Weights of a small image flow-matching model.
Model: 6.7M parameters, arch uvit, norm layernorm, activation gelu, width 256.
Rows from block 3, named by matrix and row number. Rows with one number belong to one attention dimension. Each number is 128 + 32 x the weight over its row's rms, rounded and kept within 0 to 255. All counts start at 0. Numbers have three digits each.
# v: attention value (model.blocks.3.attn.v.weight, 240x256), inputs 52-103
# proj: attention output (model.blocks.3.attn.proj.weight, 256x240, transposed), outputs 52-103
v.106:051132084081120095119099165118089128107130106158131127133117130112180075081172141104110165149146106123208086136135154141092136148110128123137126134177116168
v.107:067050119160084057145143117161088089132148112182110131119110093150147101155134171138113173075134070149151097156122162156113094102078141157161145133120185096
v.108:146060096097092075129097108079103144078126111075104071137152091162135104074141132139134120129216123144143171183176048105137133116059177148163142087115105153
v.109:060115144148128166100194133172221122122129105114102135146116080114131095154091157134154135122102127094142113115158074165093135130126158124143128199168154183
v.110:147081085114152108130115141143131162110170128087098089132102079164162148099144141130107164129122189147073136110153077085161119133051128163125165146139082073
v.111:137067103188105104133192071175121114131177118129139093159166088127088160172099156103156140128107147076185162111109053109103122126106077138153099136071178111
v.112:172170163117151072132170126131147118204130180087135143106143109110113200059093165111155137095128197115090132071139072085157134081137130146124163108166134067
v.113:094134171111059131098114127130163102165184122146060138147056146146125084103123112127152172145078139157155135109111134147140140182129177187146120121166104080
v.114:149191230185154167179116140062062148069139143153140076137145128176157120157133120195123101104127067120103129064142118145086082089168120079123129143113108125
v.115:134175059051191128178146148153145099182098127113105178116095213126140141149132184121107107156155148156128106141178145141177130102182121105099111074189153089
v.116:102151165201179113176174104171182112176139155146140126115101097122062130162085121180168055100102077078122108095193080093115149096053111142090122097142147113
v.117:103158151140128128159140099136119176137101137158140162123092133155100142023116119138146129197107048133113179167176149154133189111142124155108136105119125114
v.118:133074163138057177159146098130117190142103176166105135126203188103123177066097158155128133113147089095121131113167130150099155110120075070137121116086107072
v.119:172095101130118104110123127174075175127172155110155091103154104146136121113126143104163119116170145205180142147139111133135165162067111175091139236061121186
v.120:092113128100080084075167106175167112165132110127116127123114168213107129089136132094129113155146068145121129091126153136186135119118163133137211074118208143
v.121:096160079168092153122177117154208143156147154102104126171094145097136166165139104055117152184116112110094139125147091146136173083177120095127147077151201121
v.122:140086062171124113119129144133164132121099147129135093115127131131173163185118048136092119128130124088105138154142070136088197115102096104122123146127113115
v.123:060098208142104117126116118067168091071099129097151101192137093153160093196152105082132131119144149146204139072122085133130157115126141137134129109192173128
v.124:139131050129151150160168106151172097095059111109127094160179146158091107162142092197101067141128134073144124147140104117139118110103089115106124059105165158
v.125:147142130102116200134126111104084194108124118160155150207131082137155126113117095131139121154193097130059124118226120120121182107126099099137123114127120125
v.126:115126139181139195126116103134140109101122118083134091130150105106152112191102136134076117096121087074126128121118146089164097095146106085141157083138125137
v.127:073112152182061143170156145156164136147086158133163116108140117113149129122138128112144142092150116122155131143074136186102136171099116142103138117159116104
v.128:207171108069183074120126141129085143195173139122109105082136153118157174129108138081108094147125081176121121109080122184140169109147120096137118142064166157
v.129:127130076135169152182093120077098107123139140157145094138087188120175132143113107195095108137119069128096130090154147114134123136093110091132122111135067132
v.130:094081140090154057130134185141114098112147141129089094120125070120110118106135161075192177134112132109207115138093135155110147191184143188114109170176174080
v.131:117097173116121092132111153144165115131174151121107094090144127087116138122120116120133168049111151132201134161064167187116139181147152102125097185102122142
v.132:136125085091093107117152134090086185099155119077078128113141125141107138077134097104131126148082124129163107113141137132145124157145058151130091127151113077
v.133:158083163137145114132139135086168108158123134086131105142130158142117158194118095134097135104133144177088131147121049157102140095163104046161150162164137115
v.134:183135116134136105144155140128085224120138171150157124090142099110087181056095127136174077144100061117116093097090173138152155076166064086113115171108130183
v.135:126075089084165071115142156082076103126091132111081082137157169113200134178136099075096135126154129184152102181167092139121174102113102059136127090138197128
v.136:117116062112188169136068133117140099087120133138098089135088097124181108094138073145119090161166086090135093116203141140184154130113154108086156147175183082
v.137:135097175070071189143134091114140040100075136167126084153151148194140122095114116103122140101170107038127150148139156140104103128134125104159167054152107099
v.138:076127125146108204122119120122086092060120089118125114115186129155154131120152112086075180108098104058161116127120142112114055148122103101111171135150090087
v.139:134090120046099167115065141118126119117138108157103143145115189163162117153142101132083108136160136150103112108176162134192133148140143097152130058162133089
v.140:159078112175089094109105118143092182119167115147109137147143113107153153150154104073173181126095080116211128180080147147089147166116151159150103193077138138
v.141:150102109134177112141161117075126135124112137108163146127177140136110170147126129193147136137127113149150121170156100152141125103094095072127151153087118142
v.142:090167051110228098103075152176159150128137136167121165156113091116132062144103142134197142068134138103127109145089199149131127130186177114120124161176170168
v.143:122169129171170197135152132173188040110118090093110131132122142087117090145164109120071136132080173114134121118055159137134103110155134103119115120133103159
v.144:102099203125175136163137129090139089094109111136131137128162081079094088073142147173148169079150172123170105151112125145099123133177154050129139130121117105
v.145:165116079141127187136061137109086123090075092150158137106144141128147117101144107150128106147174159135087122098177144120128082119119136109122132054081039097
v.146:164161123104085115162083142135114122140129126196086130111130133152128133104116169200109139197143100182074174143191138178180139129111114129095151173110101169
v.147:148089203133075149102163135077143096130109121112106107115219145176144123187147125138130125087129174186088199075104119138056104151104111093091187129151079102
v.148:044082115119119096157090132158089111139148136152086119173112173192166125142172056078118130160162085135151089149156159137187144185134132110098136106142167111
v.149:145148078177153149138099139109101139109134127146112141118133054090115150153139087156101167091099129091177118135161148094122149124181155085127103155083119162
v.150:089101132152179139120091142146097135116103114144180116148169080149167139076131107084133148106125067067183145167139115090156162163112144119080117172130158200
v.151:162118111105150106145084126117124143095112141195131162126124123109116161165119133125143128191135135200115120136220119140120146113112070149094129176099122176
v.152:151129138138160158100070179125123176089080144140162127171175076140145132116121127215107146134159136127144175130105051091183090119134155099131174098092058123
v.153:097173148137143127102112125068184078150110097132138123158127049158115060149133211158146159112162168127120173088111107149138122173134171180139112140168136084
v.154:156155109075105148080126143137112149153129107128107167140142214111156177107134180058173113189130202156016133105168069110091102104111106133114168099128116142
v.155:187091098104158079089098145132145142105144130166065131137152194173169129160101139110121118151144138167113122117161198076208119094128110127107162114088111113
v.156:187193145125114145081106062116132145111139122116122180174103179170125136136136132112096118195094107106089057154181108101108141159083118178138117126124150074
v.157:133161105115138093095092144070127114100096110158109171184103117190114163114116129129119125146128136140147135099122073143138149129153183186080132094157115120
v.158:188100123157137130081113156108154113090075133126134120168174061138164136120096172113158140107113140124115190094085080096166168077082182136131127170079137133
v.159:212160143113116043143153083130143109121113133070119068094113140117085155078148190113131164156114201166118134146096054103126119109113119219116156148057124131
v.160:182132126121041128120165141112195181159135133095102149115111142098139126152118165155134128176089165183068111084117123127112087076139080133155148208149069060
v.161:083119111098145113099110129091168106155141165115145144128134138172123125191146165115134103083139165156157136117096106101168136138114140188141154127164113117
v.162:115143070123112131132126137133151165200153118059064123068111105147134149150126118089081112112104086150131118157140117163156157099135157129125138136127131134
v.163:122154156172155170131090132138146130112100100122136143151087066145121109134142106170109147097131048118094132097146130143145107159148176194092150124111137124
v.164:113076098180125149122176139163087070094083074116132091112102075147120144158146096165115154101098130074138110116100083134111107112108175194155104090132195120
v.165:102110067072137131114147117169118128144167150121144129115110247128151121097139125098111128138111100155093110105119165109128165118110116173132138146196180184
v.166:152143115203148109177172126116145139044046142069154115127211110143117130173139094113115124055101120021179150174090092120123144118089165162115122152173136126
v.167:122160112181155160064133118207148103146179127167127195154112105156137117129058149169139116151121131127090124108107129132146140085121189097131137137101162155
v.168:141027105054059129150138144075121145110097109104086059085135084100152105126133118136132118124116167184144134138142110155146172137108132140195148139168133125
v.169:093131152124109226120098168183107153099090144158168167127108122115142114092112085146151110109174124155067140109163198127082110099120146086114127126172106125
v.170:104064124102139127129093143153103113114136105203145091141112137140121155094164136160190119210151164122105093137201103125075109156115086094078119109140102135
v.171:149112122122185090119129118171131109098119158141201145137191124132137147119129140158153151122155077145143143139120120095125103142081094085095136188157144117
v.172:217153137135115132157119126105125120118110116128163129149166116148111090144088151116144079118167137140100171091116129103113134129105137157105076160107121167
v.173:114146132116178103159088124065103094132107083081105071145101110115127094179151166121106122101142139060124138148175066151173113148145182185116120099150131139
v.174:151051118118123124096179139098134104104152117111127109147149156134103120105141107201157113146087124124106130173000117116101136137097158142140127115126085139
v.175:095138196100091126146138141096101091134129086090108122097074157093143118072163238108144124162136181087119113084127165157118072159172136176136114084160115086
v.176:152082148103148100154182117059111098115136102128146118174151121149117146126144078153174073152182188148128149130184077143091110131090064127168092141123138108
v.177:150159135095148083113172161151113099196148146170119129130053122087135144154126144061150137090111171180155106115087109204126134138152128123119128122145121176
v.178:096151083129167097092090151137189109193148131152158144140072105077146143179124139103127153130149145195108134140131109165099164134191110076130108192166131151
v.179:161113096155081114144119138135116185102075148148128161161120157166164154103131095147144135144136150164114164189210147133113202124093172093122156195166153163
v.180:186144122151141100098175094163094137103117124073065091091097137149107173117114120165074166157128099115055088113155063106119145061095145198128168083068184111
v.181:110117109164122130157122131122114134085108128152161121157158131152094079154141062144152159127165111137072150149132072139161129103088084140090133123145094192
v.182:149159112134073145113161106105149179100101161125172164175160123091129138107080113121129102087118139157115145119093123087113175087077194148175142176119118167
v.183:175135185152129122106092157129150148142086124096133120136142146165169095179167121151038138115175129144093135121134174096199113158161125052101131131153098074
v.184:128100137084120162151102137154155124126159116185086096141038093088135084130082090115181056148134082154094144100134168133170184136145129157161137158121116164
v.185:112191115157146075171141107069129124126108109050137099142084081062085130151116167157138179095116127111167118187108111131097109152157184219133149108171129128
v.186:156106119129116148105183079150154143116128143074174165186163187132132071183121191087114110140160205172083174160072061092079126160114066143148128161150099108
v.187:134169106110133113139032155122071155140133161179161149119146103120166149120116112109083082133123056160154151132201182127189098128180104112124148152116106114
v.188:145129059158108107101120086199102190141183167112078131139144121144146147092121098156094120175080041140090123081122141107136153081106143100134119110066148130
v.189:065066134084187133139118098153151150066106121116118082153164085161139110092115116111160101129172124099142090117206163127109157134059096079121105103141130105
v.190:133126171148115117168127148166114140126153141077122147041167178149150191127159093138101135115096105131142111129105173124129163127148162155089104151166114109
v.191:106155083115104129145149105129132115146133121100080164063147148127134103133152160119112094083117131106172103098113220174133134140102120102159070185123161120
v.192:114124139145111141065107102158131121131102091123118150166165127115171149127133115130088149072129055130141113114085119113128086163148190132118113132148115162
v.193:047136087185172127150133072131116096078093118105157107152167095094110160178142144128173162108107154080120112175130150108089096118137128058147173121142130123
v.194:147109141112130136161131144121116091127096129129140151156125131092135120055111172144134099195129154234120098114143170149146163069182097076148118147134083045
v.195:160196143098117154142147109178148118136146136154149134157107143125120065119114177130181091154146163171131106082126143161152112158156095115110120119145127130
v.196:144177220128087142106136085079131125101096113110147090153143166135150133148111155167133129070124153139124127103107131131091139100189184155158114054241150185
v.197:143132109107211107139058183140141136106168147137123113133061099117126187116138058131114119139152123174133125150117026130115156144114119192111056177106122214
v.198:132135088178080173147099148157175149161120114152136135115115153101131126113116115120150090155083029120079188106133120165133082166170146087149157133131080170
v.199:043128133145117139159098096071102172099115115085154110108204102116107125090145155161138130071116095056160153223126116154072159148137133096136097120157112166
v.200:123105089128135121152083124149170111114112136144148182123112092082102132106149137141195132104120128128144138101139148124146127102220086122149153124101151087
v.201:088140094138209167131116124175114110137192123119099130140088183127092107149165086137112148234101080132108110136121165160117113169129120126100106129146192159
v.202:090203165186097119088094138142132151125145141194109150147123103139111146106099169182115137099085088127079161114166149104133095116143161102128122103099111113
v.203:127106062149145112114088107142104140126112110126166145136113115135096130089161161089138155105104145151173113168096176163093112170118124213156129103114163147
v.204:117169118172065112181096091074154177083093116093161169111184163057106124112155146140129159077116139081168145156067202148108097150150153111140153093127114106
v.205:197221130109095121130155094131076152136135122111115136110116185181088156126156149114101164201085111098097145159140113128096129140081167168118135096117171126
v.206:090123142234132123141165098131139146133126157103123169137182127115114147163138141107131196094066171125237115120124074099109116170093138161116141167156126130
v.207:101139100163093139140132082096139059136147143181141135143065150128106080164162127161083121147151094168077119073128121145135094162141185132161136068120168133
v.208:106131092146153055143111081162135091166102129110126162104197195184103148120138117116095189173089088108139118248112127132152139161099167160092130137128205105
v.209:127177084154111147120155082201124142146137146139113124090124114131125137123142097119122151160104103168074099136121163127102117118077147148110144154105188191
v.210:161065100137117093189099093144067125158148149183110159079153142178132204148100154157093129143103127113172071108174195151147184144067093126119084133109165122
v.211:105172176102127133143148128078169144110107147067138083148114170101105092206162095076106117131165159132122152110015131147137124136155155188129144114148111127
v.212:063193120155184171114177054178105129079134131127121132141153138127147126115151161133131138106107127107203138169145072109077125143115132122096140124121179222
v.213:134137122137094145204125145158093092131065163124125128135134166180081064086130155110187134126092085107134128168129133161159094171128164132142137127132140124
v.214:097115116052126204149143186120095087129114119164127100139128207162152120155127094151090107127183116080131124130088168188128134149099122070139130122103091079
v.215:071091134118116076150151138167120107111089128156130135122137146129148172106109133106114110113117091169127152101112115131156121117094122218112161112128097134
v.216:052128124144115132103162129141152118102110111103161086164074120105129081151175052093122100143147113140107111087094113111111121134089088129097160134151146186
v.217:153134186131093159134076159070077135133095136145116126111138162145146149044141078174117152175114085107097144087143142128189142137138133123124149114112087043
v.218:124204170093145111085128155057190122090079133100167097159096141127100092155109127179119103138107134130079124154112122098135137097143140156160136139133105171
v.219:091101151139144096136163124091139192069104129076098135116152092121125148142141130135122162145114172113167137161148069091147149107102152165156147178140121116
v.220:129175074112211159136145076156091099101141134096109116167109089105127101134157101117115154139127138139181119111099128134096122129091133126117146161093160183
v.221:063128064176165117146110150181129133163164144122119121106111152124129120075117126102135115080078058138101145096089127138141109148151181094097136119129118207
proj.106:199108112142088170110133091150163163163105101120129162106089149108047085082138133177147052117118152101160187132148172087127085162129149130127119173136139152
proj.107:175152145136117144146121085137176090159136115132102115129137147131099104116166173179129155140132146152141162104126136122134144209125156119138096155107126097
proj.108:150088151118047182138153119124107148173123156143156158129119223126103088093133111189175164143111136113160126191156160047165099155108135054132112171159110132
proj.109:157116051088174103130123118134134106121140165124111139174125042164109178131128147136119090148105102136096093192120132120103119013102092165155142088105121150
proj.110:120164196048085146152138110123138140130132119083129116165122155122163190169132127122143154126097140070153158163149114099137123145095101085091128072185139156
proj.111:108089094134126127124127082147144123121141130111145102161146107095103143107158109118102108044117106132091142168160145098093156134063118119057100106152048115
proj.112:111196138110155127128166142171168116107111159081090115120132151154160190138133144070068163109108124163122042156131108168112170099132080133140158120111142130
proj.113:112102103116134123118115130162112122161133065111169106163117129097094113077117165132082094132165129141101152141105137212097121141100139123118096058135132147
proj.114:114107123105157130115177132119125103128134076126081135172119119166154214163116140128123192129133133218060088133126086160119128125170118088101114142162162073
proj.115:142194164168075188126099131123139100143133153072114138104126117184104117134095143075105068154120132154143042109136073141134148161122144195165137119060138118
proj.116:126120134078173189116102173123119119112116132088172104149153116143175181137167078103055143141132124190133062174057129155085187121131114132169133153123129149
proj.117:134103091172136138092114148133119163106107104105128160138149152149142050140125082147150069142127117183132074081071088168119112110159163100155111166123131148
proj.118:142135059125191090086123110076075118137152130131162120071192170126139058103149088118113146158107145110135099146102146135163140176139158106107181164098122156
proj.119:115109166137085176108093094164191196141122124120125170127125192101104119059155106216177177093129115086205128154115125080145071137114098085124178114181116140
proj.120:089170123131094159175107098110106132156152134179139103150137166126116079106138056182166177165131174172189179126106097091112096150142192152119078106135067094
proj.121:119187093167139065141115127094143109068119144147112152156128108164159109121106157095130095148101143119190176127179069109075106054086178194138098101139095133
proj.122:105175131141144138109168094172179137139162131103092134175146098178188126185124135055147080092116135134081123081143091112118091082123143135099114120128153103
proj.123:165117102103132150143166145137126057128109144087101190117100105156092131108108157191077149118060134166060116165135094121121125123121157146124128205107147116
proj.124:140181147159122191137127149114123131126183157124167138156115013166146158148128097088110129166119086130085083128132110080109160110099149155162137137110114087
proj.125:091121078116110088145136100139110102102132131138073144147116078188105187153110144083115073177097121191075086127154134111125126038128111127158089090097174104
proj.126:108166109151140073140178112125130109126168117116114087193085094182131185166105106062111145113131127188042137136169084120121155115149148107119079078139129096
proj.127:148127111105157143081121150101147162104123134178153163080189087105108085055114135251145160150099143074155118167077183138128118100128166113142198239123132167
proj.128:073106113141124086163131094164150106128148143126059118161098127189135146173130154085170143162179162170118101082166099126153112094169131117118136061142105094
proj.129:120103152076136094150141159107066110140113090084127105161122105158144185192111143033093136113158160181097104139145110185137132129162108088118111069123145104
proj.130:183132131078091134131096085132162133142156174138143165086160098095108072044173126143138130143114152062158173162066152134144157128086124167132163105084085177
proj.131:146135094166190130106074167092110169168120128190143192088118098125141091132113108174129133166159095047122155054088106164178129067108121149112203123090111159
proj.132:184130134189094149100132057130171114151129156147162164139088166166093072120154134194153089165130081052130179118168141088164113187092171118103165128122161161
proj.133:103102114174188182103130139137161144107165121090112153123128092137191093190119137175117121093130119129109132086130100137122143103134093137134109148138139148
proj.134:106123177165121063141170093143124159108142139085074123181083177144170083137149103097165224131119145176172137150136111093130141182166111131107177095151102123
proj.135:178125098144100158147120093139136146120101160145098176116184142117120085113160192123190100183139137068144171087143056085184130105082145136092121171101081134
proj.136:122142170085080127157137123125110097154153106106140151152101114207171163181118097016140089162144138143080138152124111127134142105137179142143083057110139122
proj.137:087176074156163097098132130122148155133130107167156124107170146095127101138135117098142143080143173179105103153072125171108131113206168144145086144112081122
proj.138:134189112130161089108144116137180121145140098154118121120129074173089151159161096143125106079161098124064130122100153152121131141157117145131119094122178116
proj.139:146114106171075124110132122145078094155129105135143162133141138130138135178066171126137122143137101097084109101129125130146112109076141151085111114082155115
proj.140:119086079123137032111123122174138136099096099138130133114122151091102046045135138191150091086163128091139175120147191126139090118100136097049171159156104167
proj.141:120190141124124144148130127111142097120173139053076136137112109219168135165132097078081128168124136139121088073151085114159164116152125169153137086094146088
proj.142:133119190115091081136106139139140134135146082104109129144120114121160126146062119067124124127144185169119164112115110160137169120110134169151096118107065152
proj.143:144113138118142101109130116075126130142178130160121169156098000161125180182072184148080117121124082129109159130171114125099118063100110154154131075146161109
proj.144:149138114157146080124134093171077184159162103152136062125181098135106117185135165055125110139148099075174167117139138126171102156133130123037134094119054147
proj.145:112084143092164167128158129114178114146130130080069154162105125120089188139107137147086164059123151087169126146140100136109114109140070138158168171153160177
proj.146:111153140122140143117131164080122097120108147087131104138132123154140195078128038162119145146094100167150161130103125132074133146135159153182108080163146117
proj.147:184098146069135128097129158145051149161135138127144142109087088105114145088082108173174166163098103150156180143142150135158180124158151125161106173132154113
proj.148:122147049082127148159169129171160131120149141126139212110115076082089122108092181134151115105099173155127158109172124125111104057173085180188084089164118090
proj.149:093044120139135147135164112120170145153157108159170143111095134117133113109177183145089073087148099169147084119156151131145064088099107086177126063204122170
proj.150:085152072137130158138159140072157120100167150118118177163136121115131107129103173107154102073149120208091122128203105135105077082123108125186090080145054105
proj.151:098090138169147128126161107149146076138127121096133046186141124170122141161137108083127104085155099165125163125089135110115091145137163091134132063184179159
proj.152:137144105088144113089141141131090085130114087119060078163117134149140163174082172091095118088186160117036152123110150145129152083075145141091100111135150135
proj.153:093147131148098142103155152151126127122144114120154105132066142142123201139157069087125146162076101145139050107126074124107116118109083098129143037103111106
proj.154:100051132127124130176128140113172088129127114108102123167083044138136054196127074137114091143114101148217152170156124148147109083127146115146113152175130153
proj.155:090137117151115146139133143140188126144105102137184136166098075117068116099119124142121099154152166133116164133118179130128126102173106135178090112152121163
proj.156:083157156097089137135118145143177039119103130126108121127092140175170115127144159138087109131112143154130110066116095153093125070199122141192131125079159131
proj.157:111125122150092135129164105190155116134114139121154116084131132116140117138119170095140176033070150161173134151156134136157117153099053151173107134185098091
proj.158:102150178158062171126123152123140146165125095138120100142107197186119148104159081162106155142129128089196084148178153185165095195108049109174115087170145112
proj.159:078116151155097156095123145109112104132126099141112202180107126140171137175101126185131057155119090162117099136139180158065144168184145048185137091128141135
proj.160:203115119124158121106139116091124064188121116116140131115119164157149115120120060136166080194117128142154160189135144113173204163123214084126096118121153154
proj.161:123145109137130107125166168134126154124145071147140191126099098088087142107120091142146134133123134108080122096128160109073100040136137106130073147115135111
proj.162:174064091078136118125113066122132083063094173174169105147113193074123120086155128181150146143102116129123088202123167066122176134130123138123142121156106105
proj.163:089127161090091117116131128130122088147113149101107080161125177188151138144144167124100176123148169144104094137118072135133198150112109133146128117105125060
proj.164:098090164093104155135117086136136197100081153106129158095187185106126117110126197129159102125169162045170115125168167140161132220140072061104156172167085109
proj.165:117137079168168115170125113140142125138135132123151165156141079057088090131114080167146182080117154122166160117104134128078089129179146083137115196103149162
proj.166:134132162186133108088090119132094171107118122176128132104110138083135106102090202098182142108151116181109127132111177203115130163183115158104094100154081182
proj.167:085174153099090163135113160096176141120065130099183078157127158130134139069187079144076177171090128110168093168097138120133114165097071180140152124119074115
proj.168:153131123200162076093109069147135115105097135141165163130120210110128131114096110086156080104172136049120177171107178102131135145147161085089094155168113177
proj.169:163079111110160104148130106107113090155123133097120081149145148127121113128140177136114187063113166089161173139131086133153151135104108193132094174090130142
proj.170:118144182101108139165108135130151086144124108083117101171097078142174089167126140083104145108101149154157164082133095118128098129107145155180101144130175124
proj.171:120212119134112180098120193078140066141132126110074118179113097132162109140084132078122095193131147191092168088127065202092133081155211177196078103072147106
proj.172:037055184170160141153134193214098156085120159100093146131121079121117192148149093100132187161117115123182101149147073149096079071151094116122160117164135171
proj.173:036111122214152080146140111212141125082135133139116192140135078098092119187100124059160096120153147130161115125114107100069107085162077089125141114200052136
proj.174:098209162065116097137112189116091196128116118134146144098150123123138117133118128126095132164152161106162092075151165148089119157154109124165138138097164149
proj.175:153128143175159122148130127136168174133156085128150150119132062109128118152162046055149137129124106092173164146138123119091184120107089081067144204135092138
proj.176:096132185085126157126109164174105148135129126094140131129126077154152143153163132152111160119145114063177135075106141095133091108082133096060122145166176124
proj.177:127159124131132108114118130099140217119139142144142141117211130125105113118078068193140161171112073177108077115083167152145116139138117142090133155131109135
proj.178:141143110113098217142123135092097094109152127141094078166131141180177126114174124154102120128065122130127060131141075096189134130062138152127142080099147062
proj.179:100169157079146160135119140114146090094102160118133124143137115097118104010127101123113150060120129119186172119103139129085089111116042167177050117182154139
proj.180:104121156158093153119104093165157105142092110153139118151158176117118086115111156162156032144127148102128159167104215170130149218153130098140114158134099141
proj.181:134103126091197115146090120139106126131120164092072124115129066056091117142084183100132157062085139145121117130142112158139118141173149177146093121168152140
proj.182:119075130160137100108130161176054106170138136142081118087119179151151098167144079124153140072114144113132153152092171111146112140110142112053101113140143155
proj.183:093132065114187133106159129157080155146104115174148187139155098091081153075076174174152110114145172116114142136121167138101153053127071157166124127109117159
proj.184:048160102128150084156125096115164086139110182093173191116166144171075121156118093113101136124078153066135112148176093100170083114152115126156123110176081135
proj.185:074120162128097083102111101149122117100164111157112115108165145132172119135139143066149113156160144131087111112132112106108154188107143122058135094116062105
proj.186:174046107126152120127120162170048141151134111149059120108095098108154154146150126191137153139088084137181085120111110159126110094146181093124152137056205157
proj.187:140133043114155117139155119059197059135112141115069146168102119149112174106108148079093105076108121110080159170152105114130157056102153137171107091167122096
proj.188:160163127102081139127136140131164095149105139158147147107055160114126096137125131165108085142116156187117079133122165182127088121170131169200102131134175158
proj.189:154160176194074149138121137133159152134147113117152115146134196151100161128143141111121163145133144154160160112141081158115016132184130201121103101085133154
proj.190:182118106154105155122135117118132195147127120148137157141112109097099105029119196131156128078153155157156161134136141135149162149151091114156164181075147098
proj.191:187067101134119199126157097071168165117171143108183145070139161095117113081126105149149161147105096128210107171128110124170138174150083112126161136095127132
proj.192:168074133101131120123110112122124190113168147101151169096148140161129122136132086151145120160133134076152127191138163097136158165115118107056182180144108102
proj.193:139140133129106140132145148110158131147102148170138169085140125078108080075102146148153086124123135170126180113139162147126129164171138150167135134092095156
proj.194:067138127151113155130110121169166156119154123155117151102103107080121095195103141124173104133131110138124173118199102106119069149113187072107118122138067131
proj.195:105062105194144092141126125165142154104115113139118143197102123085150110158126107122193140098159164138153113120154101115158103107118135068106104157154075136
proj.196:165138147126096129139140094156156075124126161120109130153021105172117098117139058166100127124090128120123101137174096081149130158090169172171094203102182048
proj.197:108166132115076116146111161127123160165102074146126155065153167161128072141129095119110131121142093063164097110091153144131102098139130134166147089101169114
proj.198:153082088158185110103134156124070189193221122146077089140160190110161138135088119114146150109188134149122109138131157122137172154111134127069131158124112137
proj.199:219155166152133151149124105121176083119071155184132117101120162083111104112049145108150104107111122114130131133146136127110087142168130137123131114152131119
proj.200:075102111189140153159113150147191189187139122128121125112160116062122069144095091118217115103164118151104165154104140180100110228141173076088130143155090144
proj.201:149152149118136102105117156141051191117103109145105143126184154109129167146127203095129199111130143097173114139079116153164140094153068133125190095090120149
proj.202:147102061147164076141103133091082174156120133145131139124105123071111099170116041150168105098128130121144132102041143142141137106091186177089132146143120160
proj.203:146161133125140123156119104128146173112107123106152141117205136093118156170110177129135096130193102037105108146115120122158124172176122054071204129106145131
proj.204:169076119141111194140117090102171072176117168096115121114127194177171098093129147125151086115124147086143122184161142106152154236142141145145129133114079100
proj.205:165131137111123108135138155103100110128119156139138066166163076159108175172160170108066186066138119093174121140114084098181151156089079204080142082119180096
proj.206:133178128140127132138163117080221083071091151082185158093100139128134080104151091131127108125123149141128151116124102096107141120123157154197102138125101124
proj.207:097144161118146140127120151191152170112122136099136113080157163107125129137156065102161200094116114100174081127098122127167099175143112026087181174156129107
proj.208:166140136124176152117135120135109128086134156156138099075167116148129157185105161084100102188134113127107139114136074137150188115145095127124155118121158107
proj.209:094085146104125159155159165110125164126155125108100150147123137162184137132152147075178148109171175147136108129132127103155149145148088069154168180093083065
proj.210:114088127065151114121129129143141082156092095133129053137168102092146097172122118100131173095141102142132144165077122097070153125122164101083138108104174128
proj.211:134145165113074176151140134127149105130116184092109126078123179216163078040194137173125142114092150113174112098161120123138115194109128135175110157093113109
proj.212:198070109131102103124137064070126114101115126143160148120140111138121080116116162141116097108153158099167109159146201119171132132145123147157113175110081100
proj.213:128168126083121118117137142093179115127140146127132109100082146161168149161157086108098107179082108151133102094156070116189140151132110114137123070141135057
proj.214:146039147062112101125110123159025120149133122154114068116112170146152134087173157147135130133086115144145133120154182101169129077106075119116117101121144136
proj.215:108118112129101100105158102137074150139193110148090140194134107192118098120181086157100098188149107145096072099141164138077141067154157053140143141097129133
proj.216:111127130117078167168159093119154187114171130088137143115111152184149112073166135162126167115149163111169125151151189141111112166131120100198128165088101120
proj.217:120087154126109161162126150174139132167158155132102119124134131137107124189137089133161155130091094139130128164126088107141129160077136114103118079152120075
proj.218:187158084135105174122122112124184122128161147150071145155079121144096145054134100161127102099121116112098139132139077133119114125165141175150165160128142073
proj.219:190225090158135169127134100063172087126156146110159191133138093146086152106138215121067120113135110098151153121150122146117124099164107222169125054102125110
proj.220:097087182147050115159116122143148169081101124100156193082150123148128050144159148161187150098125167085200078127138164105140073165139096052167137161156069144
proj.221:140100115160177166079153134132121176120136085116069149118138170132176159144088098149133128134125168139130175147112147134129164137104103099127146207161106140